A small sound classifier, trained from scratch.
Training: soap at rate 0.0033, held-out accuracy 100%.
Data: trained on synthesized solo parts of chorales (CocoChorales), 39062 training examples, 47.5 epochs.
Rows from block 5 of a small sound classifier, named by matrix and row number. Rows with one number belong to one neuron. Each number is 500 + 40 x the weight over its row's rms, rounded and kept within 0 to 999. All counts start at 0. Numbers have three digits each. After the name is the row's rms in percent of the matrix's.
After each neuron's rows are labels from the 100 clips, of 14976, where the neuron reaches its highest value: "top examples" is what is common among them. Only what is clearly more common there than usual is listed. The data: synthesized solo parts of chorales (CocoChorales).
# fc1: MLP up (model.blocks.5.mlp.fc1.weight, 512x128), inputs 32-63
# fc2: MLP down (model.blocks.5.mlp.fc2.weight, 128x512, transposed), outputs 32-63

fc1.61 117:439473540548433517559509596538536509431511487449498527501515518566510518508542498558516479510542
fc2.61 111:510483567445546485524559384472552454442448530478519461436503512466431457514491547545463522530554
top examples: trombone; note D4; note C4; note D#4

fc1.77 097:489467505487493493500442470531478431536459519513516529468497500553493500508610593529429535529506
fc2.77 104:522545476532490499496516459481492544531535455506534537461548513472492465520492487460505464411465
top examples: horn; note D5

fc1.424 086:470518526468507443502452520495544439525551533545493501492467465514504488539498484552508485600478
fc2.424 092:359531460500589522502479493492440468575523479486490510479505555499521565449441465523453487480494
top examples: double bass; note G#3

fc1.340 097:511497602561534454487530396533476502468449495469527568513493460486515536454510550450498452557490
fc2.340 103:502507484545443529516531517562566536470526478504525507504502465463481500572484503524448415501498
top examples: viola; note D#4; note F#4; note G#4

fc1.219 103:558544499551484500508441483545519463488496531545543483494498578505547495552549504496521517514575
fc2.219 104:530516507390510495537470461518553583509547465537435513583573537453560494526542506468559473531520
top examples: violin; note A4; note A#4; note B4

fc1.234 082:514444510517519518464497523453456499477448527524498460437506571562489501461488495482473468470515
fc2.234 081:435549587541522455534514580470573447469579548487454577470503557517530418542482498556509454495561
top examples: clarinet; note G#4; note E4; note F#4

fc1.101 086:556502522477524342513539479478512575513453540456477552514491481479450564469502477426505484551499
fc2.101 086:492552510433462457493543468503515468512508455437500551507501501538494488482470478541461476532538
top examples: double bass; note A3; note D4

fc1.261 112:487456520532457508553528559437493533554456496524467565484513504457577484509494486444553582504470
fc2.261 112:348494496504521569466507480475442532468541528550509479518486519515447442481494503495455517514474
top examples: violin; note G5; note G#5; note F#5

fc1.96 094:474491513553503455514435432511512520521488555492468446511493472502552429437525483537528545439507
fc2.96 088:494487616469493512539481492504522530510527503556464468507460553435530510521460479426442497514491
top examples: clarinet; note D#4; note E4; note F4

fc1.151 091:470473509446500571499527550474547509588508462430538586496502511469541501550562482572486585476466
fc2.151 087:513441556516495526436473467499454560453471529524527529513466479468502519529540541552543447490497
top examples: violin; note E5; note F#5; note G5

fc1.216 111:463495489586513547575440472549522527567501437449487575479418591535467481514478506495483485491443
fc2.216 104:518524487503469495510533578561536431535477471539499499539471525515499545453509448558497530525517
top examples: viola; note D4; note C#4; note E4

fc1.451 108:515521488518541455517526525491546438491508515555593486551509513476475510567547475513534465508473
fc2.451 105:501501437518478478445485465474556496484567431483532543533498440520520409494518509497477497512536
top examples: double bass; note A3; note B3

fc1.281 085:500508526555505497557579537518521567444484541516474542491458499589544501535518530510542506525582
fc2.281 092:556511468512455530471571442587530491522490469574539520513600483528486489554511546510556525521496
top examples: violin; note E5; note D#5; note D5

fc1.496 091:535518480509488528517512485562468476467533486463531568457549566553491563496470579482541508456497
fc2.496 093:513507557557509589538477433520425443465514553494497471554539504447569561517522457462508494434521
top examples: viola

fc1.398 106:522569500473524397512442478480560540485528442494490536456461500501439502553436429512510507498508
fc2.398 108:491450546481474510477521440499506507483552562458527458453474556498517549528449521450429426495473
top examples: double bass; note B3; note G#3

fc1.379 119:544548451563491497503559515580500502476509494479543475463488514497486549465476491548506464496533
fc2.379 113:481504415479498473590468516513564563502500497538470521471500509525564434507487500457533475555447
top examples: horn; note A#4; note G4; note E4

fc1.322 235:474537444549529524546473496499500460439480499525457474475476441528463428484538478458462460515475
fc2.322 094:479513476460509530473505493511482449447530462495497518496513446499498491512500477450500484504487
top examples: trombone; note F#4

fc1.464 096:476433562578503496481587508450491487510509481411477514492518551511528551490500500469551548502495
fc2.464 100:468403466405514500514458503470493518469501522435517488559469514509526439543498554473470478501494
top examples: violin; note A#4; note A4

fc1.421 102:512546587485523557523504587434490521527481529507533507509474488509539449538526403512540454561540
fc2.421 107:530475448463431523543480542507508453540493500457485543504511551452523502530537432499526501478418
top examples: trombone; note E4; note D4; note D#4

fc1.470 102:551510514477481541550509565580514544495541465503509428503397545516535542494481523592456558524478
fc2.470 087:469579540499519541499562556530485532504492477532544432540535451493428471505471459552565440556478
top examples: violin; note E5; note F#5; note G#5

fc1.437 077:502496494495519575455450538500591582503522526533422516501463484593432539502425534495517506504462
fc2.437 086:496456435463488447491439460570584496558493446571539500516506506477459473495488496416438513454473
top examples: double bass; note A3; note G3

fc1.363 100:469423506550506490549552549479445567491511510521520483521478503534500551498587549460513521564501
fc2.363 110:542548489476406452537575548500486445510499524540466457526491537596493529489537491511483523450553
top examples: viola; note A#4; note B4; note G#4

fc1.478 116:447508497498500552459471583538534475516538514531492551522495524529457545474500578535496574535502
fc2.478 112:544477479483422565426422478499524485502487475418479481517478494474505473438503553422438524505495
top examples: double bass; note A#3; note G#3

fc1.223 114:500483440514515570475462573532531467461465490447507549434487522543441529495578472550496467547530
fc2.223 106:469528543459522517473539500500538501436460531494423418436454508486456486494527465512498545489473
top examples: trombone; note G#4; note D#4; note C#4

fc1.408 110:478503492545527528540559494562505462485533464516479458507495549503486519439501485500541389532525
fc2.408 119:466506425498507459438586573473505531475546519476475471500480450492499403484478513485519455562513
top examples: horn; note C5; note B4; note C#5