{"num_classes": 13, "isotropic": false, "lr": 0.0033, "shampoo_beta": 0.95, "precondition_frequency": 32, "max_precond_dim": 1024, "batch_size": 128}
Rows from block 5 of a small sound classifier, named by matrix and row number. Rows with one number belong to one neuron. Each number is 128 + 32 x the weight over its row's rms, rounded and kept within 0 to 255. All counts start at 0. Numbers have three digits each. After the name is the row's rms in percent of the matrix's.
After each neuron's rows are labels from the 100 clips, of 14976, where the neuron reaches its highest value: "top examples" is what is common among them. Only what is clearly more common there than usual is listed. The data: synthesized solo parts of chorales (CocoChorales). In brackets: how many of the 100, against the usual share in percent.
# fc1: MLP up (model.blocks.5.mlp.fc1.weight, 512x128), inputs 64-95
# fc2: MLP down (model.blocks.5.mlp.fc2.weight, 128x512, transposed), outputs 64-95

fc1.244 096:130170189136175117128228168149192116138118141126127131070130068129113194121101126058113072165110
fc2.244 101:139111162109121145137120167138117110083116091133157108144078064069152151154107113102158093146140
top examples: horn (60 vs 7); note A#4 (33 vs 10.6); note B4 (28 vs 9.4)

fc1.439 093:124113125087134091131134167074201133114072144083146149183152123114195154083113094109126116178133
fc2.439 087:086097140186080119116151143083119229146100124116114176084136134109086097085140188140146062076138
top examples: flute (87 vs 8.5); note A4 (34 vs 8.8)

fc1.348 095:132167147106147153125122101147119100136128149108203089105138168046129166167120082096069116092121
fc2.348 100:155101157144129142141179104120079158105132101110158113146176134151106155137107086091119136125128
top examples: viola (97 vs 8.5); note G4 (41 vs 7.5); note A4 (33 vs 8.8); note A#4 (33 vs 10.6)

fc1.25 101:087096152193152137162119197154149135135109124168120166170113098115089098126092202134113158140093
fc2.25 104:198115111103099127174118128112094124123153086120139171116085123173097129147154092099139116120121
top examples: trumpet (98 vs 8.2); note A#4 (48 vs 10.6); note A4 (44 vs 8.8); note B4 (44 vs 9.4)

fc1.212 101:196139113110124200162103125180158137119154124115166139075146119178153125142093119163146172128116
fc2.212 101:100215080148125132127116126115128135214119095172109151127127117156085075076151140113091083097100
top examples: clarinet (73 vs 9); note D4 (67 vs 12.6); oboe (25 vs 7.3)

fc1.153 105:100129165171129177154107126118099104185106110110168162123129077130143109152145190210126149051094
fc2.153 119:076147118118122155160154124155082110176139182109135127131151143108076133126179080130116069116138
top examples: horn (100 vs 7); note B4 (57 vs 9.4); note C5 (33 vs 10.3)

fc1.149 089:039093223122125133108100138179101129177106121216106132116147142164190094066161169111149138064136
fc2.149 098:129078144154092148145152135090163179149128110096164134231113088083125125164049149096167106135094
top examples: trombone (42 vs 7.1); note C#4 (41 vs 12.2); note D4 (41 vs 12.6); viola (37 vs 8.5)

fc1.276 117:148131151155161121170107119133106180154117186114147159142177120094076149149110122124125119066136
fc2.276 119:144090118157097112149128095136087090146061105077127119186105128106184106151126104117151152102154
top examples: horn (46 vs 7); note B4 (25 vs 9.4)

fc1.164 111:108109113125096114172162140127112129197143148087170155138210158117107178171114088120129121151096
fc2.164 104:141137078110083160176143092140105160094098135164147138079087127157150064097085115116162145114109
top examples: flute (28 vs 8.5); trumpet (25 vs 8.2)

fc1.129 105:105141157155119113105119128133135171166128103143129155178085068131145158124153090064165089152127
fc2.129 103:100160159103129110117133113125147159090114078104102112176125081142213123114103096144158066136141
top examples: violin (100 vs 14); note A4 (54 vs 8.8); note A#4 (46 vs 10.6)

fc1.2 093:086117180150158161219172089107143108124185114172130164126078150055135125184144112121149113145101
fc2.2 094:127084135107133126105121184160111091189172169152123167139133126128120144148141125112145159175171
top examples: cello (86 vs 9.9); note A#3 (47 vs 10.6); note D#4 (44 vs 11.1); note D4 (41 vs 12.6)

fc1.394 127:161156130130139109121137114147120161128156130108114138113108143089091149129202085093116091185131
fc2.394 121:148148110096113153095156106095126095080134112103105169108084129079121128112030151111156131081123
top examples: clarinet (100 vs 9); note C#4 (63 vs 12.2); note G#4 (33 vs 9.5); note B3 (32 vs 9.4)

fc1.115 125:143154084105153152112194133130166146136105147131124149210142098125148159117089093118131156134134
fc2.115 111:202102097082147153094142133174141155086146168119180123137165157141109132113176132125159140165087
top examples: double bass (100 vs 1.7); note A#3 (72 vs 10.6); note A3 (42 vs 8.6)

fc1.88 088:130094128120169137169140103132178142099088077174143186137079150163117167136097151125126130148172
fc2.88 097:119121082121111100137108101144118159188153098121059116192136065135170144152135141118118185139139
top examples: tuba (99 vs 8.9); note A3 (38 vs 8.6); note G3 (36 vs 6.2); note G#3 (32 vs 8)

fc1.411 092:134128126171160129174100121163164130154154145171124109138116125104126102167129109136112134138194
fc2.411 106:163184137114162098149104163093069110112154176130121110107135148130148111187082139128179156177154
top examples: trombone (96 vs 7.1); note G4 (54 vs 7.5); note G#4 (45 vs 9.5); note F4 (33 vs 9.1)

fc1.424 086:085128171108186103098073102122108119107194185146158103108143182163096085106126146165154125108130
fc2.424 092:124121091202115180101126171130107171117112080132194073125088104154130096110111148149173091125113
top examples: double bass (95 vs 1.7); note G#3 (64 vs 8)

fc1.123 084:106167104146166125127077135156209105183166208134147161164130118152122135165099125169123120130165
fc2.123 088:107093182157127115132109103072122143143114135102101112156148163174102153144095108144105120178120
top examples: oboe (87 vs 7.3); note D5 (76 vs 8.1); note C5 (42 vs 10.3)

fc1.422 099:087139203143157158167127129221091153117112132107135096117086064130132171093166096146215072116142
fc2.422 100:114106185126108158124115100122149182118135164103131100082124121118103151103162180087085161142141
top examples: viola (69 vs 8.5); note G4 (44 vs 7.5); note F#4 (41 vs 8.4)

fc1.120 104:125128102178113143169159153142121128190107117206148112138145166155074128124141132097188116104177
fc2.120 099:124085110131083178168116163107121218124154103141108125121162153173101146120167113122080095159100
top examples: flute (99 vs 8.5); note G5 (65 vs 6.5); note G#5 (41 vs 3.8); note F5 (40 vs 7.8)

fc1.179 101:124169153139164153141115129130189101127149129129143058108129147101105065102169155181174189156138
fc2.179 100:159162106158141138175112164171170097105146187118150127104130172160155083165173099071142104131178
top examples: trombone (94 vs 7.1); note C#4 (69 vs 12.2); note D4 (35 vs 12.6); note D#4 (32 vs 11.1)

fc1.443 094:148101192125131104139076129159122097107137171083104106115062155194129105105123098083062172124156
fc2.443 101:170108082155120118102118124131132136152069123147131114127106118111197101160199157115107092087145
top examples: flute (87 vs 8.5); note C5 (75 vs 10.3); note D5 (46 vs 8.1); note A#4 (32 vs 10.6)

fc1.3 087:069063224113131115169142152140106121145104140155107096132105154164096123118119099132149088060135
fc2.3 099:127134125124081098087142179140127091180097114076109150126112098165111159101094139121066114183117
top examples: tuba (99 vs 8.9); note D4 (79 vs 12.6); note C#4 (51 vs 12.2); note B3 (35 vs 9.4)

fc1.252 082:131169126082170137128054090137143099076093163189097170168152119124161115113124129165113128076163
fc2.252 097:129126165146163115133155121129127121101108068143122113112114078137131137137141056104147145095108
top examples: horn (85 vs 7); note C#5 (42 vs 9.8); note C5 (41 vs 10.3); note B4 (27 vs 9.4)

fc1.84 094:148114073067107139112153169141185133061127088081050176149161112150122135148129130169102106103106
fc2.84 092:181139130154105132109108156146167090126207135163143123092090182118132100141167099123067165161197
top examples: trumpet (96 vs 8.2); note D#5 (53 vs 8.4); note F5 (40 vs 7.8)

fc1.8 108:120148097176107158170127107133104085138107165073142131134168120156127132173098112123081117145115
fc2.8 103:113123108165172177190149157157095144093131146173147129131098114158086118107130132135115113078167
top examples: trumpet (56 vs 8.2); horn (37 vs 7)

fc1.350 106:117145059161180173115135153123101074119106142138116144168153141134161171169132146125172095137165
fc2.350 103:137093165118126128109143179138111135147095133099136170158072139146109181126122115138118120151141
top examples: flute (100 vs 8.5); note D#5 (63 vs 8.4); note F5 (45 vs 7.8); note G5 (44 vs 6.5)

fc1.83 099:058140182126175124118141118139076131146121154074100106113170174166093189097138170182170106121157
fc2.83 099:167131126163125127111141140115048123145127166122167124209147131158108135169112154122122125081057
top examples: violin (52 vs 14); viola (48 vs 8.5); note A4 (35 vs 8.8)

fc1.352 075:136157138133143098174161131116196107110106242136149170138145117152131075109138108126113154100126
fc2.352 083:152136124131106070174160068131152153141110086131202103105057077156153074146066161178152140136109
top examples: horn (96 vs 7); note A#4 (86 vs 10.6); note C5 (37 vs 10.3); note B4 (25 vs 9.4)

fc1.331 099:151126142153170085146111130204120076129084096138160085090094120119134123133054123137117131142128
fc2.331 112:101112152164114144173118168106152101185094165102138144104106146136129134101125116116076120089075
top examples: horn (91 vs 7); note C5 (30 vs 10.3)

fc1.165 119:165175188104152135115134108173098091143118158104097180099123125121123088136147163153189116186172
fc2.165 109:162150078089182159157162132163151123098086101138113113185103132179081109128187156162136132113102
top examples: tuba (100 vs 8.9); note B3 (75 vs 9.4); note A#3 (53 vs 10.6); note A3 (42 vs 8.6)

fc1.0 081:116165178119208103084113089156098118141136126122123136121063131092141142157146176087105142163193
fc2.0 086:139109080074098141113127155111139108066103165105125164142115155116082122097148157079161110147198
top examples: saxophone (80 vs 1.6); note D#4 (36 vs 11.1); note F4 (30 vs 9.1); note C#4 (30 vs 12.2)

fc1.178 102:123134147076174082168086108126142095140121157124154155152184186115145128157135160179147179169121
fc2.178 096:090098116134108156194145125099125134132086155109170089114151063179103152170136144163152119151209
top examples: flute (94 vs 8.5); note E5 (47 vs 7.4); note F#5 (34 vs 6.8); note D#5 (33 vs 8.4)

fc1.448 078:156155130134182160189094110168165150116124075129104093060114158120101151125091089110080155100096
fc2.448 091:143163103161138132092161092175160137176130143113162112104160080153150172076123120127115112148025
top examples: viola (74 vs 8.5); note D#4 (50 vs 11.1); note F4 (48 vs 9.1); note E4 (33 vs 8.8)

fc1.473 098:157116051146156163169192059123121085099135130175103157090089102069140076151103118122120140203133
fc2.473 104:142084161143094133101121175127122136145174145186082141096135127137173096126115145123160106109139
top examples: oboe (98 vs 7.3); note A#4 (47 vs 10.6); note C5 (44 vs 10.3); note C#5 (39 vs 9.8)

fc1.410 114:176126214131178107137149017115187128083108153133147126103161170076150142118145172118131146147084
fc2.410 108:150085096075163074106103098056162077149141175138082155161115145144133141164101221129160092086181
top examples: saxophone (71 vs 1.6); note A#4 (37 vs 10.6); note G4 (27 vs 7.5); note A4 (27 vs 8.8)

fc1.353 122:142108112147133138133101133130084126162110140123126142156106118129154104161135135150083120142124
fc2.353 115:138172115139143070192131108088076105119158096087120142155095080183159122154155118124123142143086
top examples: clarinet (100 vs 9); note F#5 (32 vs 6.8); note F5 (29 vs 7.8); note D5 (29 vs 8.1)

fc1.431 108:159108094181118141105139126146150065160139115100096175152177174141105180156101139167070135159169
fc2.431 102:141116169051169122137084156154121116099175116163133123094115115094160128114134129194145120111118
top examples: oboe (58 vs 7.3); note D5 (42 vs 8.1); trumpet (42 vs 8.2); note F5 (38 vs 7.8)

fc1.336 082:112163135139111128173198192122107187110065110169183085142144175111124194141099153065188153134093
fc2.336 090:169128110066176119134094149095128163093131143138140168147130083150098100164102164108107125140166
top examples: flute (49 vs 8.5); violin (49 vs 14); note E5 (42 vs 7.4); note A#4 (39 vs 10.6)

fc1.417 106:162153114123138186203150153180184100141117132122109208140137160086097166170172160120090138155101
fc2.417 110:128142153029171114139087123110146144135151106181111194153134190082148049113165117136099148093086
top examples: bassoon (100 vs 8.3); note B3 (75 vs 9.4); note A#3 (52 vs 10.6); note A3 (51 vs 8.6)

fc1.312 085:100148064137133064088143184166129135110127153081208138128096131138110118149125136113046139139167
fc2.312 090:132123138131115094166158130131099144136163155100092155127147077111139160120118101103127110126160
top examples: flute (33 vs 8.5)

fc1.412 111:131162106148111181119170077097133121102173097160149089148102112126082119103137056110162108111161
fc2.412 101:151151078149152136074122085179161182108157141181102144117103110121085152133173170118154146092139
top examples: double bass (100 vs 1.7); note A#3 (52 vs 10.6); note C4 (52 vs 11.1)

fc1.351 080:123137119169104104113088156079075151111129092145168159143137158167100143091099143164084034111230
fc2.351 084:123118158081125055123156118161123079125188154120130060098148118184123133091085130167084149146151
top examples: double bass (89 vs 1.7); note B3 (55 vs 9.4); note C4 (38 vs 11.1)

fc1.48 087:131125104104111103120106124185138147139112123135130095121159124113148147147123092165094122113071
fc2.48 090:078154084172118162147117182142123140146134141109147147063108104123105100152173142152124092107126
top examples: horn (100 vs 7); note A#4 (66 vs 10.6); note B4 (56 vs 9.4); note A4 (31 vs 8.8)

fc1.393 104:161137079177139111113159161100106087148155152127137152148077132125111098184122095119113078112140
fc2.393 103:135039096125090108113137098159128146150140118089106133116164188088120122151147131041103165132141
top examples: flute (70 vs 8.5); note D5 (47 vs 8.1); note F5 (42 vs 7.8); note E5 (30 vs 7.4)

fc1.203 103:197116120138139169139160192092125088088112128145187139149093147135187104146098136152151098111194
fc2.203 101:146184112131154134122067065172159164126153101089128083054157082081119069111159063144107136127127
top examples: oboe (81 vs 7.3); note C5 (55 vs 10.3); note B4 (39 vs 9.4); note C#5 (38 vs 9.8)

fc1.156 102:127189116096152109093083156126111102143091153173183161170121127116134212158084122065153133118095
fc2.156 106:122104123122087095123123141130093105109133118096134120110140174058070176176091116122095132149078
top examples: viola (97 vs 8.5); note F#4 (32 vs 8.4); note C5 (32 vs 10.3); note G#4 (29 vs 9.5)

fc1.44 103:096125175166155146185196128133182091154090090119192116138067158136094149164087103072118109167135
fc2.44 106:174098115210089104120145063121088186164101165143049124128121096122118147154126131070195138161143
top examples: violin (60 vs 14); note G#4 (40 vs 9.5); note F#4 (27 vs 8.4); clarinet (27 vs 9)

fc1.168 088:152114172134156128132118136161117080143108152096123095141153107169134124137206141168176139166134
fc2.168 095:125080171145101151133094156136071186167121094126109108100150096096169162170119122165202159123148
top examples: flute (98 vs 8.5); note G5 (58 vs 6.5); note F5 (33 vs 7.8); note A5 (29 vs 2.1)

fc1.437 077:145096178135077146124157155157135132086153163116164161148051199117165147108159165167099140121105
fc2.437 086:168112114121131143122120125160160150129143157128079153144174150102128123132149183143087128137159
top examples: double bass (100 vs 1.7); note A3 (50 vs 8.6); note G3 (37 vs 6.2)

fc1.259 081:127136155093135152155083143135104079078060160170121110145154072100135132127130125175101111082117
fc2.259 088:135137168155103084166107148128123146190027161157107197185121115159115076135129141086104126129158
top examples: horn (100 vs 7); note C5 (62 vs 10.3); note B4 (54 vs 9.4); note A#4 (40 vs 10.6)

fc1.176 101:126145146158110184123201215161155052118050173197121077160169118113120147141124128135119106166153
fc2.176 097:124121088115108156152044116152077165125153100120089211181148145118141166084200094131095187114185
top examples: flute (100 vs 8.5); note D5 (44 vs 8.1); note E5 (31 vs 7.4); note A#4 (28 vs 10.6)

fc1.107 085:055092131142106207181175122126069120101157138151183117153103079172156099134117114121141165132198
fc2.107 090:119182124151134118066120148104150176137135121093116095095152113095163175117086095092128055112116
top examples: oboe (96 vs 7.3); note D5 (53 vs 8.1); note C#5 (30 vs 9.8)

fc1.17 088:152120231098180133158165149153112092112126092154091181135130127133140137125131083147120057116166
fc2.17 094:159122152146130087185092156124102116104161113107169121135071131158113112126153183097113108109145
top examples: cello (86 vs 9.9); note C4 (45 vs 11.1); note B3 (26 vs 9.4); note A#3 (26 vs 10.6)

fc1.7 104:123106164165137178160182153190155150135122093171179122089100192128139123125077113105094220154152
fc2.7 109:129145087110067179105164131128211106084130163131124163185188164144128100104133142141105140106051
top examples: clarinet (98 vs 9); note D4 (83 vs 12.6); note E4 (31 vs 8.8)

fc1.327 114:190126123143185142142139184103103104153072161056201121078177177139147131140109150172160113085151
fc2.327 105:110139102115194173183084113092136179131162148130094165064192119110133091144142134109124102104193
top examples: trumpet (77 vs 8.2); note G5 (40 vs 6.5); note A#5 (37 vs 1.3); note F#5 (30 vs 6.8)

fc1.218 102:135177181142142183182050142125123113100133110128115106118080131161120132162170168165095125123145
fc2.218 112:177130147099158120140167092157139107118137130118095068118154112187157105131097139128092162099153
top examples: trumpet (86 vs 8.2); note E5 (45 vs 7.4); note D#5 (35 vs 8.4); note F5 (33 vs 7.8)

fc1.441 105:098103111138165127131176121208123102148173103159209068105145136133155126215147141104090121166123
fc2.441 102:149137167077125113120119141152094179141110159121190120159104089093113102158215070127150118112163
top examples: viola (100 vs 8.5); note D4 (53 vs 12.6); note D#4 (43 vs 11.1); note E4 (40 vs 8.8)

fc1.11 082:132138149126180090109053123169129126148090112173170135116105106147150133146126166120133174126098
fc2.11 082:146189127117186138140184171098044130153192077079143094192080150138138100120077112091141104118108
top examples: horn (49 vs 7); clarinet (48 vs 9); note G#4 (46 vs 9.5); note C#5 (43 vs 9.8)

fc1.132 099:169182104134149200212142188130127159149134078172113143107122191100088167096094177084161112164127
fc2.132 106:161157148091195177074136142124109118085121166145135106156150083073127170173078154172157142073131
top examples: violin (100 vs 14); note A4 (44 vs 8.8); note G4 (32 vs 7.5); note A#4 (31 vs 10.6)

fc1.41 098:113134109172117142151150153142093100162138143130112116158121148174122141124133149115169035135149
fc2.41 102:170117122174042141112123100152107178102134102072111134103085167097120130155113118183133142117166
top examples: flute (90 vs 8.5); note B4 (35 vs 9.4); note C#5 (32 vs 9.8); note F#5 (26 vs 6.8)

fc1.456 106:158168092105119104115186164111118141073167148092132104211135158114131124161175114147163125124106
fc2.456 096:048097123079176185176139119199120109102124114126106127064097077122130136129141153114118127096091
top examples: oboe (100 vs 7.3); note B4 (51 vs 9.4); note A#4 (43 vs 10.6); note C5 (41 vs 10.3)

fc1.64 093:108156128121111143093081175104163108127061125079118123201096175146155152157115128135170130130112
fc2.64 095:134137132119122129220139101135120067104122143112148111177123180156088169121187022104099121112144
top examples: flute (58 vs 8.5); note E5 (43 vs 7.4); oboe (42 vs 7.3); note D5 (31 vs 8.1)

fc1.449 093:129106138196152102134132144190168137096107136156149130104154173110096126103133082140108095074156
fc2.449 089:105061201145128126145124148142177155181150119164142123161118109084105128087132126103142096131102
top examples: viola (100 vs 8.5); note F#4 (66 vs 8.4); note G#4 (53 vs 9.5); note F4 (39 vs 9.1)

fc1.447 103:136104110125123113133096097162147166121156137144081105102118102127111110190123054168145108104132
fc2.447 091:064117148083131143140128153150139077050120155112143137128164156162122099114126169127119089104182
top examples: cello (93 vs 9.9); note A#3 (41 vs 10.6); note G#3 (34 vs 8)

fc1.128 114:102142100138139174132187150104142089123125148078145120095116145108085116159132103150180162116121
fc2.128 109:175148078148071139162154171082125159122075135137118157137065116138121147161104159116121135170144
top examples: horn (100 vs 7); note A#4 (39 vs 10.6); note C5 (36 vs 10.3); note B4 (34 vs 9.4)

fc1.58 105:151177106133165111126140114131091125142157214116133133187101150138135134129171073108058079165165
fc2.58 108:066188116111137099103164090146094167146124139161120116122163124111072140180161180036169117183104
top examples: flute (100 vs 8.5); note D#5 (67 vs 8.4); note F5 (48 vs 7.8); note E5 (27 vs 7.4)

fc1.30 093:171180200090149150182179147125155145118137087117142080107135142117054102138124113145133094120096
fc2.30 111:143123163091100170178187065157175108126103116161150154142096190089142167112158113154110086145175
top examples: tuba (100 vs 8.9); note C4 (38 vs 11.1); note B3 (30 vs 9.4); note A3 (27 vs 8.6)

fc1.170 089:051116133121142190101144192128164119169124130153126182142106135117086149141135102172102097076163
fc2.170 095:122172124117123095103153103123132098104079098112115107154123134114164134121107124164086052134131
top examples: tuba (40 vs 8.9)

fc1.341 087:094149102113150062109144093136146118146239127094189164100126120104122160197123154111137112139183
fc2.341 097:108151079091109136141082133113129141165101161144154123109172163148145038140093141041131128092156
top examples: saxophone (32 vs 1.6); flute (29 vs 8.5); horn (26 vs 7)

fc1.121 090:146239124124139096129153169201187094150144133168141142172122084115145144149129147144033127143113
fc2.121 092:120145090067086069145086126107163129089105186073081155116135191206117137120125155103098128094070
top examples: tuba (48 vs 8.9); note C4 (47 vs 11.1); note D4 (32 vs 12.6); note A#3 (26 vs 10.6)

fc1.150 114:170203068144181205182155132116086156133210120129159161118112181130158090183169176157152071105165
fc2.150 109:155077103141153169123142148110124136171126169135111129121111118125183137140099138154131176160142
top examples: trombone (100 vs 7.1); note F4 (52 vs 9.1); note F#4 (34 vs 8.4); note E4 (32 vs 8.8)

fc1.157 120:051148160114174127117083158158098091087132147114113113118112173101121150140143168162073155076107
fc2.157 108:096181109131109063191194147161138141087097158144097102123124113159107174116101164099144116173113
top examples: cello (100 vs 9.9); note C#4 (63 vs 12.2); note D4 (55 vs 12.6); note C4 (38 vs 11.1)

fc1.227 097:126170213082154177142140100169145147199118069177121129168060151158116123124124131156174086148124
fc2.227 094:181088150103168116143108158095135127117199154086157112117119133155096112159123146150093111169126
top examples: viola (96 vs 8.5); note D4 (36 vs 12.6); note D#4 (27 vs 11.1); note E4 (25 vs 8.8)

fc1.78 100:174161136165090183199150131141141155110199193172160133123106175105166075097146161095156085126108
fc2.78 110:128124076119148181115094172205095178151169121132111109103167093123181128136110096123104140104169
top examples: trombone (100 vs 7.1); note D#4 (64 vs 11.1); note D4 (46 vs 12.6)

fc1.221 102:140154100134192134139169098067098112187085193126171146124126167132180114141114155181093132132135
fc2.221 095:123139164126125117102113129100112174144125161129065103154101106163087143106125169193152201150084
top examples: tuba (99 vs 8.9); note G#3 (49 vs 8); note A3 (30 vs 8.6); note C#4 (29 vs 12.2)

fc1.404 083:078156158139173108129112100110055089112183142135161084127079143141113066122169117119114143074113
fc2.404 095:116109191099108083109125168148151078063106128115119091106094167114134134171122086152094143108112
top examples: cello (80 vs 9.9); note D4 (49 vs 12.6); note A#3 (41 vs 10.6); note B3 (40 vs 9.4)

fc1.369 105:177110132151111107105133106121104105069096210065164160151142149065135118138115159153141164135108
fc2.369 098:092166078119106143107082158167082115095110088074067133140182064153122132044139101140082113083108
top examples: flute (56 vs 8.5); note G5 (30 vs 6.5); note A5 (26 vs 2.1)

fc1.354 097:106215136140124070166136115185122131152162094105181116085135159143168077142191141124119106123106
fc2.354 097:089162109134098075118111099134120141096126133059135129136097136104122135094127097091125130069143
top examples: double bass (77 vs 1.7); note C4 (45 vs 11.1); note C#4 (42 vs 12.2)

fc1.398 106:077143170164108135105107054128130161088172114159208162162170174102154130158143121159110122051131
fc2.398 108:151112121107136066041089150141180141146160141117133174150126115098158117132141186112165046124133
top examples: double bass (99 vs 1.7); note B3 (46 vs 9.4); note G#3 (38 vs 8)

fc1.69 091:132127093198146116157139161110165121112132141134131192212185108111124155145124166143139136139149
fc2.69 097:142058152170112170158146079105115155144137088151116154135105124066145165116112094090148140119094
top examples: clarinet (70 vs 9); bassoon (27 vs 8.3)

fc1.195 120:145131098100142185128126159185241136108163106181200137165101180091101110118116152141149137122079
fc2.195 119:149058121090080136054115110190115131123155081150170115112121090166111151134187178092139149141122
top examples: double bass (97 vs 1.7); note B3 (46 vs 9.4); note C4 (45 vs 11.1)

fc1.72 097:130104142137140201142101105128185139102128128196116083088155108076135105149134130125080063059111
fc2.72 106:076096078101126122117171164135152094156071144134077126108122147091213146121185148131171187108184
top examples: saxophone (80 vs 1.6); note G4 (37 vs 7.5); note A4 (27 vs 8.8); note G#4 (26 vs 9.5)

fc1.285 106:127119168077125118128107174090135165109123087177153110173140146114137126133124162146120103118162
fc2.285 104:102099131147143139108109185146099134113139121124174087121144124111168171152235117118119162092119
top examples: double bass (96 vs 1.7); note G#3 (56 vs 8); note A#3 (47 vs 10.6)

fc1.31 092:083133156143183171149130116122097121105083145140108128091136121156199174153096126142110085136130
fc2.31 100:168154104145118149111118132113083073153112129113195095088147142131156107140140126106152124108163
top examples: viola (61 vs 8.5); note A4 (34 vs 8.8); note G#4 (26 vs 9.5)

fc1.185 124:143163153127153072098163123093108134140104196108090191172133099162126161148095049153135122126127
fc2.185 096:194161131042093110117134156215131124145070132102125135171115138122124108117112138135129177148124
top examples: tuba (75 vs 8.9); note A#3 (45 vs 10.6); note A3 (26 vs 8.6)

fc1.309 121:116087178203095151056123117130150148157112146143169120129120147126132090159143128141092122142089
fc2.309 107:146160156145102145106167102124187154116122126090141101131112136137110114101114103077064181136191
top examples: viola (40 vs 8.5)

fc1.28 092:130150100108137144143095169093096157154111146164124154155096127201156121091159143109139170113146
fc2.28 100:073163170099114122098161170109145140142156162156141170134103047066151126184129182138127100176090
top examples: bassoon (71 vs 8.3); note D3 (49 vs 2.4); note A3 (36 vs 8.6); note G3 (27 vs 6.2)